python train.py --win_length=400 --layers=8 --batch_size=256 --warmup_steps=120
Rows from block 4, named by matrix and row number. Rows with one number belong to one neuron. Each number is 128 + 32 x the weight over its row's rms, rounded and kept within 0 to 255. All counts start at 0. Numbers have three digits each. After the name is the row's rms in percent of the matrix's.
# gate: MLP gate (model.blocks.4.mlp.gate.weight, 512x192), inputs 48-95
# fc1: MLP up (model.blocks.4.mlp.fc1.weight, 512x192), inputs 48-95
# fc2: MLP down (model.blocks.4.mlp.fc2.weight, 192x512, transposed), outputs 48-95
gate.68 104:182160145111122125075123073190132170180159139145130081154135135166132140133089136114141113130182119159166111090118142138102164126146088153105106
fc1.68 099:085138118165163166138153150123122148109120189131105148130076114152127161159121124157125138091129085133112196180175136145168052166176122095167157
fc2.68 095:175123139126092091093152168133124174164211131118145152119084145130102103126147157089095115110164136105193109051105123081156202154164167141116119
gate.69 103:176106119139063139135140155122186171118143127119106164105201142131100129167159152099114123136081090174148112181130147186178101106083115118154155
fc1.69 100:121086124162149120119102170126181139093109162140116123098168126071146143150144179137203116116121096135119154170168106138226100182097077090121167
fc2.69 094:091135093108186172148198113140132119116192104107095124190056133136118174099087107111141132069160142111114091135114115143109166152168198175109104
gate.70 094:096167117075149116124150139147142111163126092168167109142144153125167164137192144076145135045173097135085154131137098102153101158150140143102171
fc1.70 098:147108133139101092096194116089154116159099143147139178062100112134124104181151056150121103137139099115106135124116144164126126114127111127108099
fc2.70 099:111100134125104068136114140099143145108116164134114150127093106130105166117089111166013151169164121173175123153153129102089116097132080126102226
gate.71 096:126147113166125078055093147173109162206126132129110150157104099101085076150154139137089128118180105156093155160165103110105133122129124102163072
fc1.71 106:078075135145067147109144122095096105143051114187089164094151161090164133124178115127221123152136135117143206140129111175153133204076159064087111
fc2.71 100:169150071082102059101090081177109125149197140106086117143162166138101136149117155098068124099170085154170115128125077101166175117143093168120146
gate.72 094:208121150155137094159179086129073140109160135145128156123159090158141107141155150129116120186086171109174073095172147151091159046105140158112140
fc1.72 099:135127154094128115148137094154057139181172131135121187113134154168134154116187095138158174164157187131118140134112185143129142100111151090114150
fc2.72 106:095104111086132113142129096108208103055097102108156074150104106100087118112109145124118166117151105157204142104135162146145122099137098120065123
gate.73 092:189126093154125166152058110147117065107112127158125163096090124095136134121140087153120204116097161165111089175099113115156172142156161206058118
fc1.73 097:123118112142119137139119163087115120112165171130135151123175090152067129086122158165167136115162090177172147125075103129143178131148174205137070
fc2.73 098:131138143131164144138123077153168059149127111113094114123100142113137161228129081139127091145119173108122199105176150117189096138084086106180104
gate.74 096:229121168146078089145138164063148191138154146137168127093099105100115093157131109118078139139111144134165152122090178126131139142122134124141107
fc1.74 091:074170106143119136173113108190094090147144132117068118175111196142069087107083126157173102160135126129079154139122079157173106114143147108104051
fc2.74 098:171135146056128097147155131068184118130136094191110145108165127095117097163136146094145158118169133145164156100130103101090121154126121070207158
gate.75 105:151196141190131140107161099127125167142071123087158103142173084124073161118138154143146179100093125095080145144093068202041108104170122131158124
fc1.75 103:108127139118104102152062123074193111189169096068134176188150125127100104134094116143123118129083118128081155152127162159088204102118076069102159
fc2.75 095:158095115156089098133134150081123147094115140166130092121153138099100126128136146138093085087164145064126180127106059053105097114140118141139133
gate.76 103:169154147177111097160087120177125126140165093154121130151119104124122072090125143102145103142134099126125155106140077080119134160106192117142111
fc1.76 102:119166126152102067153105135114102076168161150122124128108121155126122072106125110118129130141141152087073155071079088099124149122153180128127141
fc2.76 102:164070141116108129132110095206104155094161143116069135156189114129112208131134146147143069169134119112138130179121088122130117089118107122142115
gate.77 106:149075113157158113171157138125183109119098119088103107106110128134126148085140101094121102143163130123119154117123150131167121095172184182168126
fc1.77 102:191108144124090143068108138190075125044145120109173155074160147125105169151178154150095180093165165091137125107171182145177141079088093097116078
fc2.77 111:082169207133168125108151100154152090053129072129129093148163120155119132136166146083114131082110123112161118104157142104133107136155116129178098
gate.78 103:113134089122121143205149168130051143164039102152103129163080110196144114133161122157123122117161123153123085064097028118058148195149165146121159
fc1.78 100:163089123136123133096117170114093109182122159101111111182148136112173123139095193114070060181154110099066183109131153180150086149097144092075159
fc2.78 099:093111134135111081157162114113110148120171115099112142088131088153115122148099108157139142119168137067198093150155088130110094108216131127159105
gate.80 098:138073163165150159122127120123101158135034166122096145034152121151136107178112141168126151121099081170110112132095152095142099059138137176098163
fc1.80 101:123175146196078165150172152134101112099042113123108145083149172113126124148091109175119110155132077111116112124119115131158146178144192136137129
fc2.80 094:180138106077093086111152089173161053171162101148186078142144121166137093100105117072141156163185165123106099127104110122171148135159071040131131
gate.81 105:096127097159138109144188169137136095112136065103166164112134090128083171137073073136116151081189094121141152070137110112186120127042173117133165
fc1.81 106:157084082099195139137182094100076149063118108186113144115101141163139079119140125156110107093099149089124129126167160131161152122159150106159085
fc2.81 105:114232141127085095046129148136105139100092186087156140105112114177138146147127152155116174126095075182099147089155167137045098062122113118133178
gate.82 106:051134137111138060085153145093153123127167134118168128131124101161156072101109115136116126182170122093150127102045094107055093168125140151152206
fc1.82 109:097106111075125113132085082075126110073169098159071154141182097091082129161190141141157109027204078091161139209122159095176082127103180137141111
fc2.82 101:173178155161137145133156189133161176148119161119154149117105145155120133102197078130106112195120140149111114088175106201101133151135116131082115
gate.84 094:114153089153110155146184086093093132098083070127172119139140127119150158071135101101168087121135067133118141052085107082138177108141151157115101
fc1.84 099:147116121100098137130179143130167121085120123103125146135139177094134090152093108131105105134148123144070140096133066124056145056158117117131093
fc2.84 096:128102136152085180153158078136103160111106152140067151097151159114054181089104097158094136076159123150151131126058154134119120174105132120179117
gate.85 098:185137099120119101167114115126127173093116160065120152149179088085146142119111158115161127121160104149091126161140069130118157166172172148117127
fc1.85 102:102154129115135099106179131165150150118134120125138145207122083137099116144115141091140140142087171137114085142128145139173099119116109056100125
fc2.85 101:115102117144089146185142224114149134119152150182166102107109124061185104115110119118100125111091129125118113101173131114065152147093082129142113
gate.86 098:105102130096142199108152123141126116151101063147139137141087151135067161160064178072152173131163096090136132144145120145134096124085119107167186
fc1.86 098:151156153087148182107058122104175201123148050104181090156088146154103145119190127122137120082113073110188097138168066130113157100154063155114160
fc2.86 103:111170181130095109147142156114111131078106180127098169151213091109148131080162139098108106127133132175175102141139150172108113105122133143173110
gate.87 099:033140132134120170117152161188016179122096159088156108122126107152136135056109142076105115117062127150105144150125124099086131161144134198150139
fc1.87 104:059117148196133150195121171141113198112143190154161165053198157124152164173147143051192129123165122159126127132140120152104089181168135111071168
fc2.87 100:128139125177122128104130149144151059094136078111160124195162172130087122088127153199118145140175115071145174144146091152187122103153120059100141