config.yaml
model: "CTC audio transcriber"
train_examples: 26041
hop_length: 160
spec_augment: true
norm: "layernorm"
activation: "geglu"
mlp_ratio: 2.67
bias: "none"
layers: 8
optimizer: "soap"
beta1: 0.9
precondition_frequency: 16
one_sided: false
lr_schedule: "cosine_restarts"
final_lr_fraction: 0
Rows from block 4 of a small CTC audio transcriber, named by matrix and row number. Rows with one number belong to one neuron. Each number is 500 + 40 x the weight over its row's rms, rounded and kept within 0 to 999. All counts start at 0. Numbers have three digits each.
After each neuron's rows are labels from the 100 clips, of 14848, where the neuron reaches its largest size: "responds to" is what is common among them; "loudest" is the band of the loudest frequency at the time of the peak. Only what is clearly more common there than usual is listed. The data: short read English sentences (LibriTTS-R). In brackets: how many of the 100.
# gate: MLP gate (model.blocks.4.mlp.gate.weight, 512x192), inputs 48-95
# fc1: MLP up (model.blocks.4.mlp.fc1.weight, 512x192), inputs 48-95
# fc2: MLP down (model.blocks.4.mlp.fc2.weight, 192x512, transposed), outputs 48-95

gate.132:545452479444517564465494495515484518525554449552509522575442515498523495468505505505465540504535452518560486510549544497553463522534457540505479
fc1.132:516497538410450564550478433483513532493512475513498468492485481492529530493588464517458514502507473547521510433507590530479458475487437452487482
fc2.132:483448474494488477493453502504438524505515523512517472463490531373484534545515499509498572502471521516412480456497479451481512516569521502413473
responds to: the word "once" (40); the word "at" (30)
loudest: 500 to 1000 Hz (25)

gate.480:527492541546505506471420529489483480481484539444444391534520522479468595534512488398547505483543472588454505452476441492469527554483494454458462
fc1.480:510521584521470501530501532435488505552548422520470501519495479535508474598441465466529414521510465540521482473485448567518533540517602499452471
fc2.480:440507449572489409569542509474494481531444510531525532448481593452514546436473546432493488412479533460446608501493563410473484489473502496524543
responds to: the word "she" (40)
loudest: 250 to 500 Hz (32)

gate.408:531467571494448479554551508502526548520568499487486460468424476495512484526468530516489540481483514554494459482491433570539507518517534472528502
fc1.408:405526459526516509549470493427577507482412486523521473520508572548474438456554522500557463514465483492488466469510471532510482541436519521498525
fc2.408:521527586532488428482577464486495500498511487474448419429541540405553476481528491499462525517533513552452469494547527563480474513489510512534485
responds to: voice: male (86); the word "was" (26)
loudest: 250 to 500 Hz (29)

gate.395:567474534447553584509484460483475549501462530497503499528520528600476518511474530418530517543515476532562438386439473489484451538520522499474477
fc1.395:485452512452499518465505563473492487473502523532535495482482541435519547534522449528435534458523581485449486518538499520489520525497520513455504
fc2.395:476533456505489491423488444545565461506580495507535475546514503417501533536496559466542472502536477463492520553437543492472460524473458479512556
responds to: the word "and" (28)
loudest: 250 to 500 Hz (28)

gate.162:506461522508492519484432436452479468521484518443474518486459514461539498510522490502461441458493493485528456469488554526509444443497479433516487
fc1.162:512502567507527469484529494389454515535502506497484531531486470531528504538459483482456439457490477531507476483551497494492510487513498491557485
fc2.162:463524455559440448504506501518527499535456509556516542486535571559493482425521490541531608532497487533521385491516483455528437566473517481509548
responds to: voice: male (72)
loudest: 4000 to 8000 Hz (29)

gate.79:507457490505495435610429446481513506536473481438498493493602581508579545507436534517505489562462461555444508499540502461484481518479516511466565
fc1.79:581489515535446460565441477432522433506519475491415506487547524497485513447560564494468480479516443546474444492555512491474496440481538470491461
fc2.79:482499464483502524588499474503491507550467486529527459512493538461571497498479520463568427478507489479501520502501488513475574483459512444415502
responds to: the word "and" (29)
loudest: 250 to 500 Hz (45)

gate.413:556441539493511466557504459483514509551536489506515462498541464588456491495560461486548517492487499556496526515559488498488562453580389427539490
fc1.413:475549510513439421518495494472490455497516514446478458516471549504587551449533508474502509530529531502493507488490493446467559540525444534493465
fc2.413:490463527485540501503453558440452480499525457537512525548502508532505483493493453509502527494542595469497527438460505517442498496496531527484480
responds to: the word "was" (28)
loudest: 250 to 500 Hz (42)

gate.218:530514512476586448533455531572526506509544442451472539568529499532440512539530518595504527489481509535487498525529539454534468498458497473553566
fc1.218:493454520529523475448410533537478526515463491468548487581562423515403509485495442536431575514494539535545385575462523511529522441480529510465489
fc2.218:504538499488463525499594502505465493479524481477467460479486582515546487565475535496466498525463495528475489475532528498448547551456439474534522
responds to: voice: male (72)
loudest: 2000 to 4000 Hz (47)

gate.151:520520482513546468500544538456467474540510442465528574542512498528536521508481544458441427561420453522524498504501459459450562434500526486534432
fc1.151:481542472497520487556428509466611533466520461506458472556494540498504449525444464446442523494514487533581474590512501477597521489483512473471496
fc2.151:498418492418517494548543444530464449494497516479463443525512495486510479499523447500488550448564450466521500507497501500458528515567470475490478
responds to: the word "i" (92)
loudest: 500 to 1000 Hz (30)

gate.485:491432536546612479386543393506506450489553505516493522499509507485445538507493482450478514479489507564496448539535490540490492446528533551452478
fc1.485:536465473540458526466568571541514401485495447585404546463495512499507465518473568495394459509513530563430514494497484499502479486421466436524500
fc2.485:476535542439530480475514496506535552492496573425577385543459531481523467461456494473553503471523467502545534569487554431478480412500564530501518
responds to: voice: female (87); the word "she" (33)
loudest: 250 to 500 Hz (35)

gate.260:494483519502583442552513490485463499557542507467541459554536538440451496465568515447435479402504427501545515481553482453452524582521536467516504
fc1.260:475509439441462520461522470579550459559490438502550488579542470477517511555581456464523441503507514519430507518493571530490544407539552490479491
fc2.260:496466595530457497510424480579436535557469478477487550311455592498557523515543526506548531492541465475493518547504502515554492545464537470559514
responds to: the word "just" (41)
loudest: 250 to 500 Hz (52)

gate.220:526567526486516572474535502469478581512452519485529500510473556504448454564432498439495506460461464450540503535465567563499480486418505510531500
fc1.220:467509529473468528529493546465505534551466537528449540559516462570510543486455541444487510477477417436433537484527556478442508526488549491493547
fc2.220:521512533473530523477532486470469494461504463489449473487414463461588543544567444519521529436464549516502518526546508416541573491569398561510482
responds to: the word "was" (37)
loudest: 500 to 1000 Hz (51)

gate.288:456439479500521481475523483495480471466474492453498565504478515544543541552509464531492478460502550471450493521526481437530527442497472530557434
fc1.288:533401483499529475493468569517469557487477460559489545491500399502590474476554501430474497489440435462556531489552525517432461484497484442444485
fc2.288:445534535429477434481435456442514466459489502497465466529561539476467514543483430480469518490535539547434500445484526448488560497505547539487472
responds to: voice: female (98); the word "said" (48)
loudest: 4000 to 8000 Hz (63)

gate.234:480516467527478499532438508530491448558461527476469496566512593482518534523461521514454540483424521457511504524573505470464509490557532526442492
fc1.234:458416506553471515522484527499464530466417539514465502531504562574521510491429506492532531490496479504534461540464462418507529468510479552445524
fc2.234:490473486518479461483468434529529469474584486437526472471486479515495533470472512482482498471480573566499514515524523584491404481456485502495479
responds to: voice: male (72)
loudest: 250 to 500 Hz (28)

gate.486:494473521461519489446468482600480496472448512479492466539484574498462557462524499420521477495503499445497529548513493493506533490540513463472497
fc1.486:493454451502495499444541510492509482503438497460496438514558497455480478579555547492526520531482486546532495519555499571500525470429562523482515
fc2.486:507509463435537473527488427610513467547508504487497438507612565557473543461507506508544509460598472547558478560498490486488538497503456464488478
responds to: the word "she" (39)
loudest: 250 to 500 Hz (27)

gate.348:496506602515471461533478487531460679544518532435458516466496498558493477452480520487500514482560461613524483457518499520477466473443488525587517
fc1.348:476502445492478476553489506556481567591561422544506526528526485457530477529503522565515487521554532498522502474475488514451511454490507535521563
fc2.348:546519491578599531599473497428529472429514486465508434491473558454508479503539473556553528512518493615486476524516425499516545492605477543469513
responds to: the word "was" (34)
loudest: 2000 to 4000 Hz (39)

gate.336:464494526544491535508533515497467438479501487523520546438501470539485522426526473517430525454477528512497492478476538415481495542452482559460586
fc1.336:530529497561473549549519432482529570484568535546535489539474418513460454562517511427507557482496528481429554476488490488486509520577494540498509
fc2.336:500493563443469546471537519510561449519521445549500467478488518518539528480481495497531470499560474629520457513456454480553456429524442516453497
responds to: voice: female (86)
loudest: 500 to 1000 Hz (30)

gate.39:468525501483434492527556536519497451474484530563504534612487508509523566452550506486492492474526510546484549516523506560460548443583501498478489
fc1.39:492518499485456501496490565457517490546495460462457479532579519465500464583419509514466568540452451503505499544587454504468532479538504461467449
fc2.39:587523475509523576489541437521434501477459504574527602430493534483511508412500516541491504472549544554508486446540534533526474520514543518477523
responds to: voice: male (80)
loudest: 4000 to 8000 Hz (48); 2000 to 4000 Hz (32)

gate.23:498443541512547421532442506494508486433590549566506496495507508629545507475514495520535474447526539522555565558445481472442477462446568481483455
fc1.23:489518495558426530498459447489503485511421461544490475506526420505462546524506503480521597494510503515476524473482514444469513470545589480531439
fc2.23:470509520438543506505447486515458444536506510503499520451472517512527513462555476419454499527507469492572486510534466550514485505487466459496460
responds to: voice: female (85); the word "you" (33)
loudest: 250 to 500 Hz (44)

gate.181:529466519442432495456519575449518489527484444459467517467441443496431497498550485479564470526508548490502383502445501527497463544533483465483499
fc1.181:469521491482441489464469517481529514497543510463512436558472511499475509525502488478506471582517468395439462478492540478421499492569476545506572
fc2.181:533560544454479524576480576573474513465482525552506473480545489491546502512509491507515496497544485503534505481507528510555486485524572429540461
responds to: voice: female (82); the word "not" (55)
loudest: 250 to 500 Hz (37)

gate.108:502480459398469590436478506467616482476504475539481561527542498556501473483508413488528503521488521522517523522483479469501531473529550526538487
fc1.108:455480469537396554482522486483455510541542495490554568472514438455521447489492448519513448524475600471488447505558504540448398453505462496523498
fc2.108:464486376481530530497555528502506512537480487449523494513454472501521511563435528475458504468452486482498519481445574436451540508547515473470464
responds to: the word "she" (36)
loudest: 2000 to 4000 Hz (30)

gate.42:405529476512517539475553554508498540556492492462516560539451528485392524487509547472472546488514414434492500511488544476507537503547458502477487
fc1.42:515511451456479503578513439509496503466478452512480513500519474423463530530453501465526507497508502489494565448421474506476492493465546521535601
fc2.42:476473562544507501476569484536530490529527492467447472476508504457524468481450462518491544515484496507506456517503491438489510542488507491468550
responds to: voice: male (72)
loudest: 500 to 1000 Hz (33)

gate.447:543462573505533482437516518573421500459562435495479512435475513518507491494488579485477502527439524479499512483461554516476457478511529494490448
fc1.447:525524477484482462494476499493545490461550513475504489526518449456465559500391520599515505428458476436542484502467570508542460538504465549445443
fc2.447:496495480516531523497488479526488485452455365480439502563466509554489520531494470468529472531430512457489532490520447583527475506531472478448479
responds to: the word "was" (41); the word "he" (32)
loudest: 250 to 500 Hz (42)

gate.251:486543514509492484564506517473523476453513453383495552476562469410485418599508467484511516465480532394460558532531491530508549482563488597511511
fc1.251:498520490555520469518507513466545470466469529449486446508478481538470445495505496544581518515517482466437522576463475471572498553499523535447475
fc2.251:485500570564516524536555420596489460561584447512500494519546495465583444511505502523525507495430526515513491473496554485469463490516460439534596
responds to: the word "i" (93)
loudest: 500 to 1000 Hz (30)

gate.335:502549557538545392536511439537486540456578498423459470551531507533481449495515526461476490501429511561538515451427490541497546538431577513506523
fc1.335:503535478430533569490518520478454479480429507532531472522513514474520448466475564443453486441468533505487494572492531537457518459509557478584496
fc2.335:547538505532454440451519535469515438511554520526530474495474520426498511506532435461510588514514508549443502457533470450611479482453519504467566
responds to: the word "i" (44); the word "was" (26)
loudest: 500 to 1000 Hz (37)

gate.262:474549484476515497473556509441502557467528484545515483470543504511483479529491473410479493474470591482525502507542504466505530567466508554505470
fc1.262:530406527570427513477433542455517502490451534544477544453440455503575506512499519550579524483536534565476451484465455446528458502491506529499583
fc2.262:466467496464542556518489468514465503489441501497454468475532528492417583402530544509526508496439447403473502470487485532479480518470496502494476
responds to: the word "i" (89)
loudest: 500 to 1000 Hz (37)

gate.354:495551505495526556552519455470491527426452511410469496503483442470527450526458477469425493492519417506571499377563481487488475582479477474506588
fc1.354:569549540510525553548481420495468556462441508492472518460468472458536444529464520490482544499481496521545553537540528515487571515489539526518557
fc2.354:454443485509457461534480486422551405517596471464513463497467551456508513521539485547519461541511514561525481505519591498530418499541385553438507
responds to: the word "was" (100); the word "it" (72)
loudest: 250 to 500 Hz (51)