config.toml
time_shift_ms = 50
input = "log_mel"
norm = "layernorm"
mlp_ratio = 2.67
bias = "none"
moe = "top_k"
expert_mlp_ratio = 0.25
experts_per_token = 1
optimizer = "soap"
beta2 = 0.95
max_steps = 6100
epochs = 60.0
warmup_steps = 120
adamw_weight_decay_other_params = 0
Rows from block 2 of a small CTC audio transcriber, named by matrix and row number. Rows with one number belong to one neuron. Each number is 128 + 24 x the weight over its row's rms, rounded and kept within 0 to 255. All counts start at 0. Numbers have three digits each.
After each neuron's rows are labels from the 100 clips, of 14848, where the neuron reaches its largest size: "strongest on" is what is common among them. Only what is clearly more common there than usual is listed. The data: short read English sentences (LibriTTS-R).
# gate: MLP gate (model.blocks.2.mlp.gate.weight, 512x192), inputs 78-116
# fc1: MLP up (model.blocks.2.mlp.fc1.weight, 512x192), inputs 78-116
# fc2: MLP down (model.blocks.2.mlp.fc2.weight, 192x512, transposed), outputs 78-116

gate.279:118131119143115143160152150111125141119140156124154119089154110111109180112157077143085105145121068133098118090129122
fc1.279:118133122131115155143139131106102139116158125137156147134152118088147146126083131089124094128093121124089131129145106
fc2.279:140085164121145141144115177134116109089169104130141138129113090114150194107118158174110130133140088120108079141110142
strongest on: the word "was"

gate.295:110116103146130107115105157102166125068137106104137147117124112147123132092147130131122154177090121128118105082101149
fc1.295:100159099144177112091145139135103095156102126112131134126145119130121143134164139158160131160093123131094133079127148
fc2.295:138183134135149122133135113128124159143139162096110111080104107094159171118137190136098140099125108139113102109140164
strongest on: the word "and"

gate.208:154112201183162152171138133137119130135114158151124090105153131072126114125079139134129140138147146104109133142119116
fc1.208:143119132149100181140158157145172109112173135093146101099126126116190160151100122175131121115158110144148162097159160
fc2.208:125088173102152087138139127107127126136115109098128122141135112122105163140163122149106140152097111090120119111136134
strongest on: the word "was"

gate.251:123084140137155157130112171103123119102116115159140115153119107096149156132068150127122136130134126092139110108139167
fc1.251:131074137118151163115141106107179127153119094182136087136122114153119146117102110136108093163117154126122043085099152
fc2.251:147167126161138128094112125109094135127119114110137184079128170149178139112084124107192101167104093120082157136157110
strongest on: voice: female; the word "and"

gate.60:110129134171123117097162138125101132133139155128169084112144102114121119165139078150166157168152104161104117106124134
fc1.60:146108150130131122147108171105143144111131134140115116109125127132128133144130198108121099133124132168143118125107154
fc2.60:143184073117122162094120169145155161118143091172080174127094120145148137156138144139106155156107139107153119123135147
strongest on: the word "asked"

gate.146:150180136141119131104141123152153108118146148149163110121119117134124099123128098118152102118122085117157092167119177
fc1.146:127139151132143135127152109134118110134133166186167090137075168132158114123120125128106151113102105117137140121129196
fc2.146:084124089089161110139141140143117181105091077142128115127137132080144146124122116121143117107142159140126122118124085
strongest on: the word "was"; the word "with"

gate.173:126118126093084135154184137105133141145099136130140141157123176081138119124121066100090130110125132136128123113089172
fc1.173:128169124148116216082124078087129130120101104127089161140131109111132169142196141125127089151135125142120165123140080
fc2.173:163119086077157105116105153140154135080158124129185100135118114120158111148110101143127160086108141169135104133125164
strongest on: voice: female

gate.240:085126136111093114142117128115114070136145128107132175144135172144122147164135131074115137135088155152146105133078155
fc1.240:098127147142089121108110144094131121118133150113125133128119142099099117133155100103122130180087141092137168107091083
fc2.240:183110169096133150144120216097138140121107129158155119138140156146127168149105084093081164161112102125114127111120104
strongest on: the word "she"; the word "said"

gate.342:097144133147105140130142088139133106098134104129122147119090130144163114078117122184129129123100107113101141113062119
fc1.342:130141144134131129110132094127113159160148151141152123130148184102169105116132114092123134118153133073151096148126140
fc2.342:160090140124129155126134121144127100145174111114139112124113101169100107164125118167104144116120119149100156107118132
strongest on: voice: male

gate.95:100105102128113140099125086182133131123122081118115131142121131134086123123124131165121105104095131139113145095130108
fc1.95:137132134120135168144159151096127108097142120172131161115114119194109175101143126143146155143131128130142107136097151
fc2.95:098108138101122109123136112127107150127154132110108123122127148111128106104128128085136077115115152154162116136153110
strongest on: voice: male

gate.248:130131121146139126141160118192108130105111103145143121129146074164137118125129122137154182119098120126135110142139114
fc1.248:099120130174132098139154095121143100101106101150139135136161164113110096132120111164142166130111127152147141140157133
fc2.248:149142142105096140143134144132125130136142141148097121104111092121143094132127177123141124141145096148126100123100110
strongest on: voice: male

gate.496:122175155177142165111111138142084104150125142108070105152145150121107142184071143133164131060114132157168099095118130
fc1.496:151144153133108134131126140123115140127105130147087109118136102115099108174096120125130118057090096103181123098170105
fc2.496:140100099127123129123075163110146118101094125131141130131099139125137134146146099114136121145128166121102113140079172
strongest on: the word "was"

gate.127:168123112146145137121135151150151147149121153098102135137137128165129145146161126135128119139137092138149151166102081
fc1.127:095113141115131121109114089183115122119111114171086139099112148115152097098067101160121165069104140100089147098113164
fc2.127:123105149115178112125137156120075136088112130150078129152129103174088145127135144094114129132065146100126124137155120
strongest on: the word "was"

gate.309:129156141124154113140144133161102119128115106146126112148128126121136131098154088145105151120053157155125123131153157
fc1.309:108117141091132084117131058097165105180081112121095135135135148122121138120123134160141114103180133124092132142116147
fc2.309:115132111173170110084098124136144131136137102139124078155114155116136114117154107175094128144134123140110136111181093
strongest on: the word "he"

gate.298:091129131126139119100109116135090108162130143167128107144128118126125140112147132111136122158137150116128141119103157
fc1.298:136136140120131132104086148124100105148141134130134122166095099131146140105124130101154094142146139128154123130100126
fc2.298:109104106109108142129135142145176128126146142116162107107148144099146147111127137113119154101149128128163097117096109
strongest on: the word "she"

gate.301:132108128161156123103127158142120097115147132078163083147146163124148153152096147151117144097162137094117143120129108
fc1.301:104068134106137137154169141122136123141129114101141109126131148098156153128121185149105154112125144145123100089096125
fc2.301:129154170111202133110113136120133096170133145145177127112111115131099147157120160088113134157119130156109117144143102
strongest on: the word "you"

gate.247:157101221181136145101149127113155101150136176132156116158135175119101126157148142096095102107144107104093185089088140
fc1.247:135116135158132188083124136159145119148118143139148083106157142160143125133130140088128122118163138091123099093116144
fc2.247:076118150101117107149138118131110125093128137147108135186111116100125165094120092135152131125138125131127126159147156
strongest on: voice: male

gate.52:131123144125140107151120178129104101156142097087100114106156151114165139125083124121124118135163125103124110148144143
fc1.52:120132142111135139161110120100131099075130128128154113096081131127123140167134141113116173122144094124080121111094139
fc2.52:127164172123107126118128117149121169122165110094148121168116143144166126149129124098201096117115094149126122119158100
strongest on: the word "she"

gate.487:145089124100090130100094100130127136125157159145113110128069115168107160118087157096104128132147136134090153144089144
fc1.487:129136108107108136105101111128122128091122125124094113115111146175140156126118104092134095138124098103141150112139141
fc2.487:166163135143156139156128131135155118127095118130162090103114062117140117157102159117143138132130133125152118101122115
strongest on: the word "you"; the word "do"; the word "what"

gate.238:142111091136092113110134126141149164127140129102126122116154171196177118166126115117117108111134168160147085121119131
fc1.238:125149162111123158140115110109114132158103140143113095092112116085096140077119140104123145143141098125091154166139148
fc2.238:139141104134115140106147103147117163140120123099107134146137164160155172139106110133108108098080159109139110127119112
strongest on: voice: female

gate.417:119132152096173139092109115132117110115122088129157142108142087114175140173101105090148148127111124143119121082127108
fc1.417:134121138114144116121200102111153145110125130126152137116142103106134142153156127150186129156090132122115126111096097
fc2.417:135155130131092178182129150095131122155095121088103070139111138131120140150112146132132129121122112135127131169150151
strongest on: the word "never"

gate.105:155148092163131159116146139148119127156137150132119089160109116087155098126140128142161139164101133161093130063133148
fc1.105:119106190099128121114095122102163118109179090151143172112142172134074132134112111123087132174159133073159148115159119
fc2.105:105170117101156120147142125129133139128187119155120150109117110161070111143154167086105137172138124173114115156162102
strongest on: the word "he"

gate.194:146157140175116171118125153141120133130106135124133178118087155145116140148115111158136142095095134135126123152177134
fc1.194:141139130171123117105146130129119132126128139135112191129151140108105142149142121146127180132135117130141114117173133
fc2.194:118118107143128163147123111161156078126138164132070121114121165131109110107125154115132144147083160113111140131122090
strongest on: voice: male; the word "you"

gate.504:097151113108086131151132159089080157149117172134128112115102121111122120111112130086166107128135164124134122125136144
fc1.504:093135137108176104120120101131170125137090132109102142129154152134103144105135114152088124124157144128110113113142112
fc2.504:134169141092135112112168135140151126098091138121137140096119090132120159119091136123128137105137130142122135158098133
strongest on: the word "he"; the word "was"

gate.222:126108153087082103139134115090152140129096112147119132130123126099134123165141150106100150145120135152134118097145100
fc1.222:092092122112147088144117141108156127128179103173156107095129134109150120118133151124164131144109128138101146136147114
fc2.222:127089154141142144139128110144119153131096090116105092130127157120123140102122095151138114150113142154148077133146110
strongest on: the word "and"

gate.221:071114180134070140163108150153126129105119148154152120166131164141122124107105205132148148149136152124113146150117134
fc1.221:121084100131154053098159080128139137178131107124131144135111086154165152121150087120134119147108118122135133162124115
fc2.221:121166143189114137100120135146104155140126140123153106119119123101161119124121125141117135142143143161079109140189147
strongest on: the word "said"; the word "he"

gate.286:148137103129099144154137110133104129117132129156107151090136112111150126110086103128131122147149165101102145140161142
fc1.286:130154139152126136145151104093106142154142122115034138122157106136133128127102115112149139122124140144085106138142155
fc2.286:119147114129127088122141115096147110160114126125161070126086090092109162132136109124152160096087104131123130122115104
strongest on: the word "and"

gate.402:124133145155104130148116094119113153146118103121158120105178134144119083137131082132097151157148070143151120100139156
fc1.402:136133163139160132173130122104101153137134126106121111136139171092117088125103121163126176143093115130116140126152146
fc2.402:136159101163126129113095147151145126124117125128159114135131078157160163158126100124123143109159132174126151116095112
strongest on: voice: male

gate.273:154119112137124111166126116117139130128086148173131144103095131083165122139135111125132098132111123165130138131173116
fc1.273:132149143100098143109090144132062119119166149107135094096113134141130155144161154135121122113148120103117118076120157
fc2.273:150127140122143134107153129146116182159137159140116159115128101100159159149143128115097102126134163093162097103112126
strongest on: the word "is"

gate.357:097163114131134164169108144120112108100132136170127095082114126123155124125165136168115097120165155139146094177145147
fc1.357:149078141118159152116111137104133131185111107123110177190116139142128118125091138132183131144166140176131134091106107
fc2.357:094129131121144152132148146086092133122096158104090123114151166152177143129112134143133160112115112142105129111116110
strongest on: the word "for"

gate.457:131139110181101166133098129103109143120137135114105163127137110148116136132103123071145162139135160130126123133101096
fc1.457:134106148130150095132145144125121131102086087113101106141122129114162111127132170173152126110147089122159084108161141
fc2.457:138110139141076127104157135134112133150124115148129192113155162158136126090161118096076136105073176170097119140130135
strongest on: the word "you"; the word "do"; the word "not"

gate.94:152161137100130097107124111096115145133110140108099148037111113147138157183090079132125098150106095155105127166127100
fc1.94:148156113133112119120117147142083129129115171085085109086134138124135125155085088137115109116141085150123105116118131
fc2.94:111119048152115172130171090159125124141174109107088140128130126128112126113103115120139082102158147107140120103119107
strongest on: the word "was"

gate.277:163155087125105151124138145155093126119132113173146171137131105159172113146152179106105128130166135135124111134128145
fc1.277:162185077132105127106120121143100116112139084170141171137088139133132107143172170126133127171161142117122101133108098
fc2.277:148113162113181142088076106120145110158109143127112101098135110159112092135091127123137113116111088144122121126119130
strongest on: the word "you"

gate.426:146153097140124148132091131048122119134149111132117110136093126134134083151149135107138141144144116097078136158153084
fc1.426:095104115090195080135148149189111175117127131135132118103165115139113148094137097185143114123102091126154147103107135
fc2.426:130151102144144142150134139087076105143111152120124141094105153139135121118157139125126149100103108115107123143151110
strongest on: the word "you"

gate.22:150160151106109150128109168117172090159130092132110143160145130117122150159091103146140079131143108154110093163101142
fc1.22:130095175181125147133095139154120138130141089139135101137138142111134149115097131119115110137130132132117134114106138
fc2.22:111118135106138083134095138150111120091079153169131114161140110123102118108147121115114103179127076096148135117130101
strongest on: the word "asked"

gate.358:139159097129099145171118103144169105092102123117099176138108127124137117117147148113112101155122149092147125127151155
fc1.358:105105099154089143150176151161092098181108153118132179137112149119093095132148115130169131141126162116111096148178131
fc2.358:152142125112127115078098099106157131184143145129181133107107120162109140137143131130138124098141152145123157096136169
strongest on: the word "you"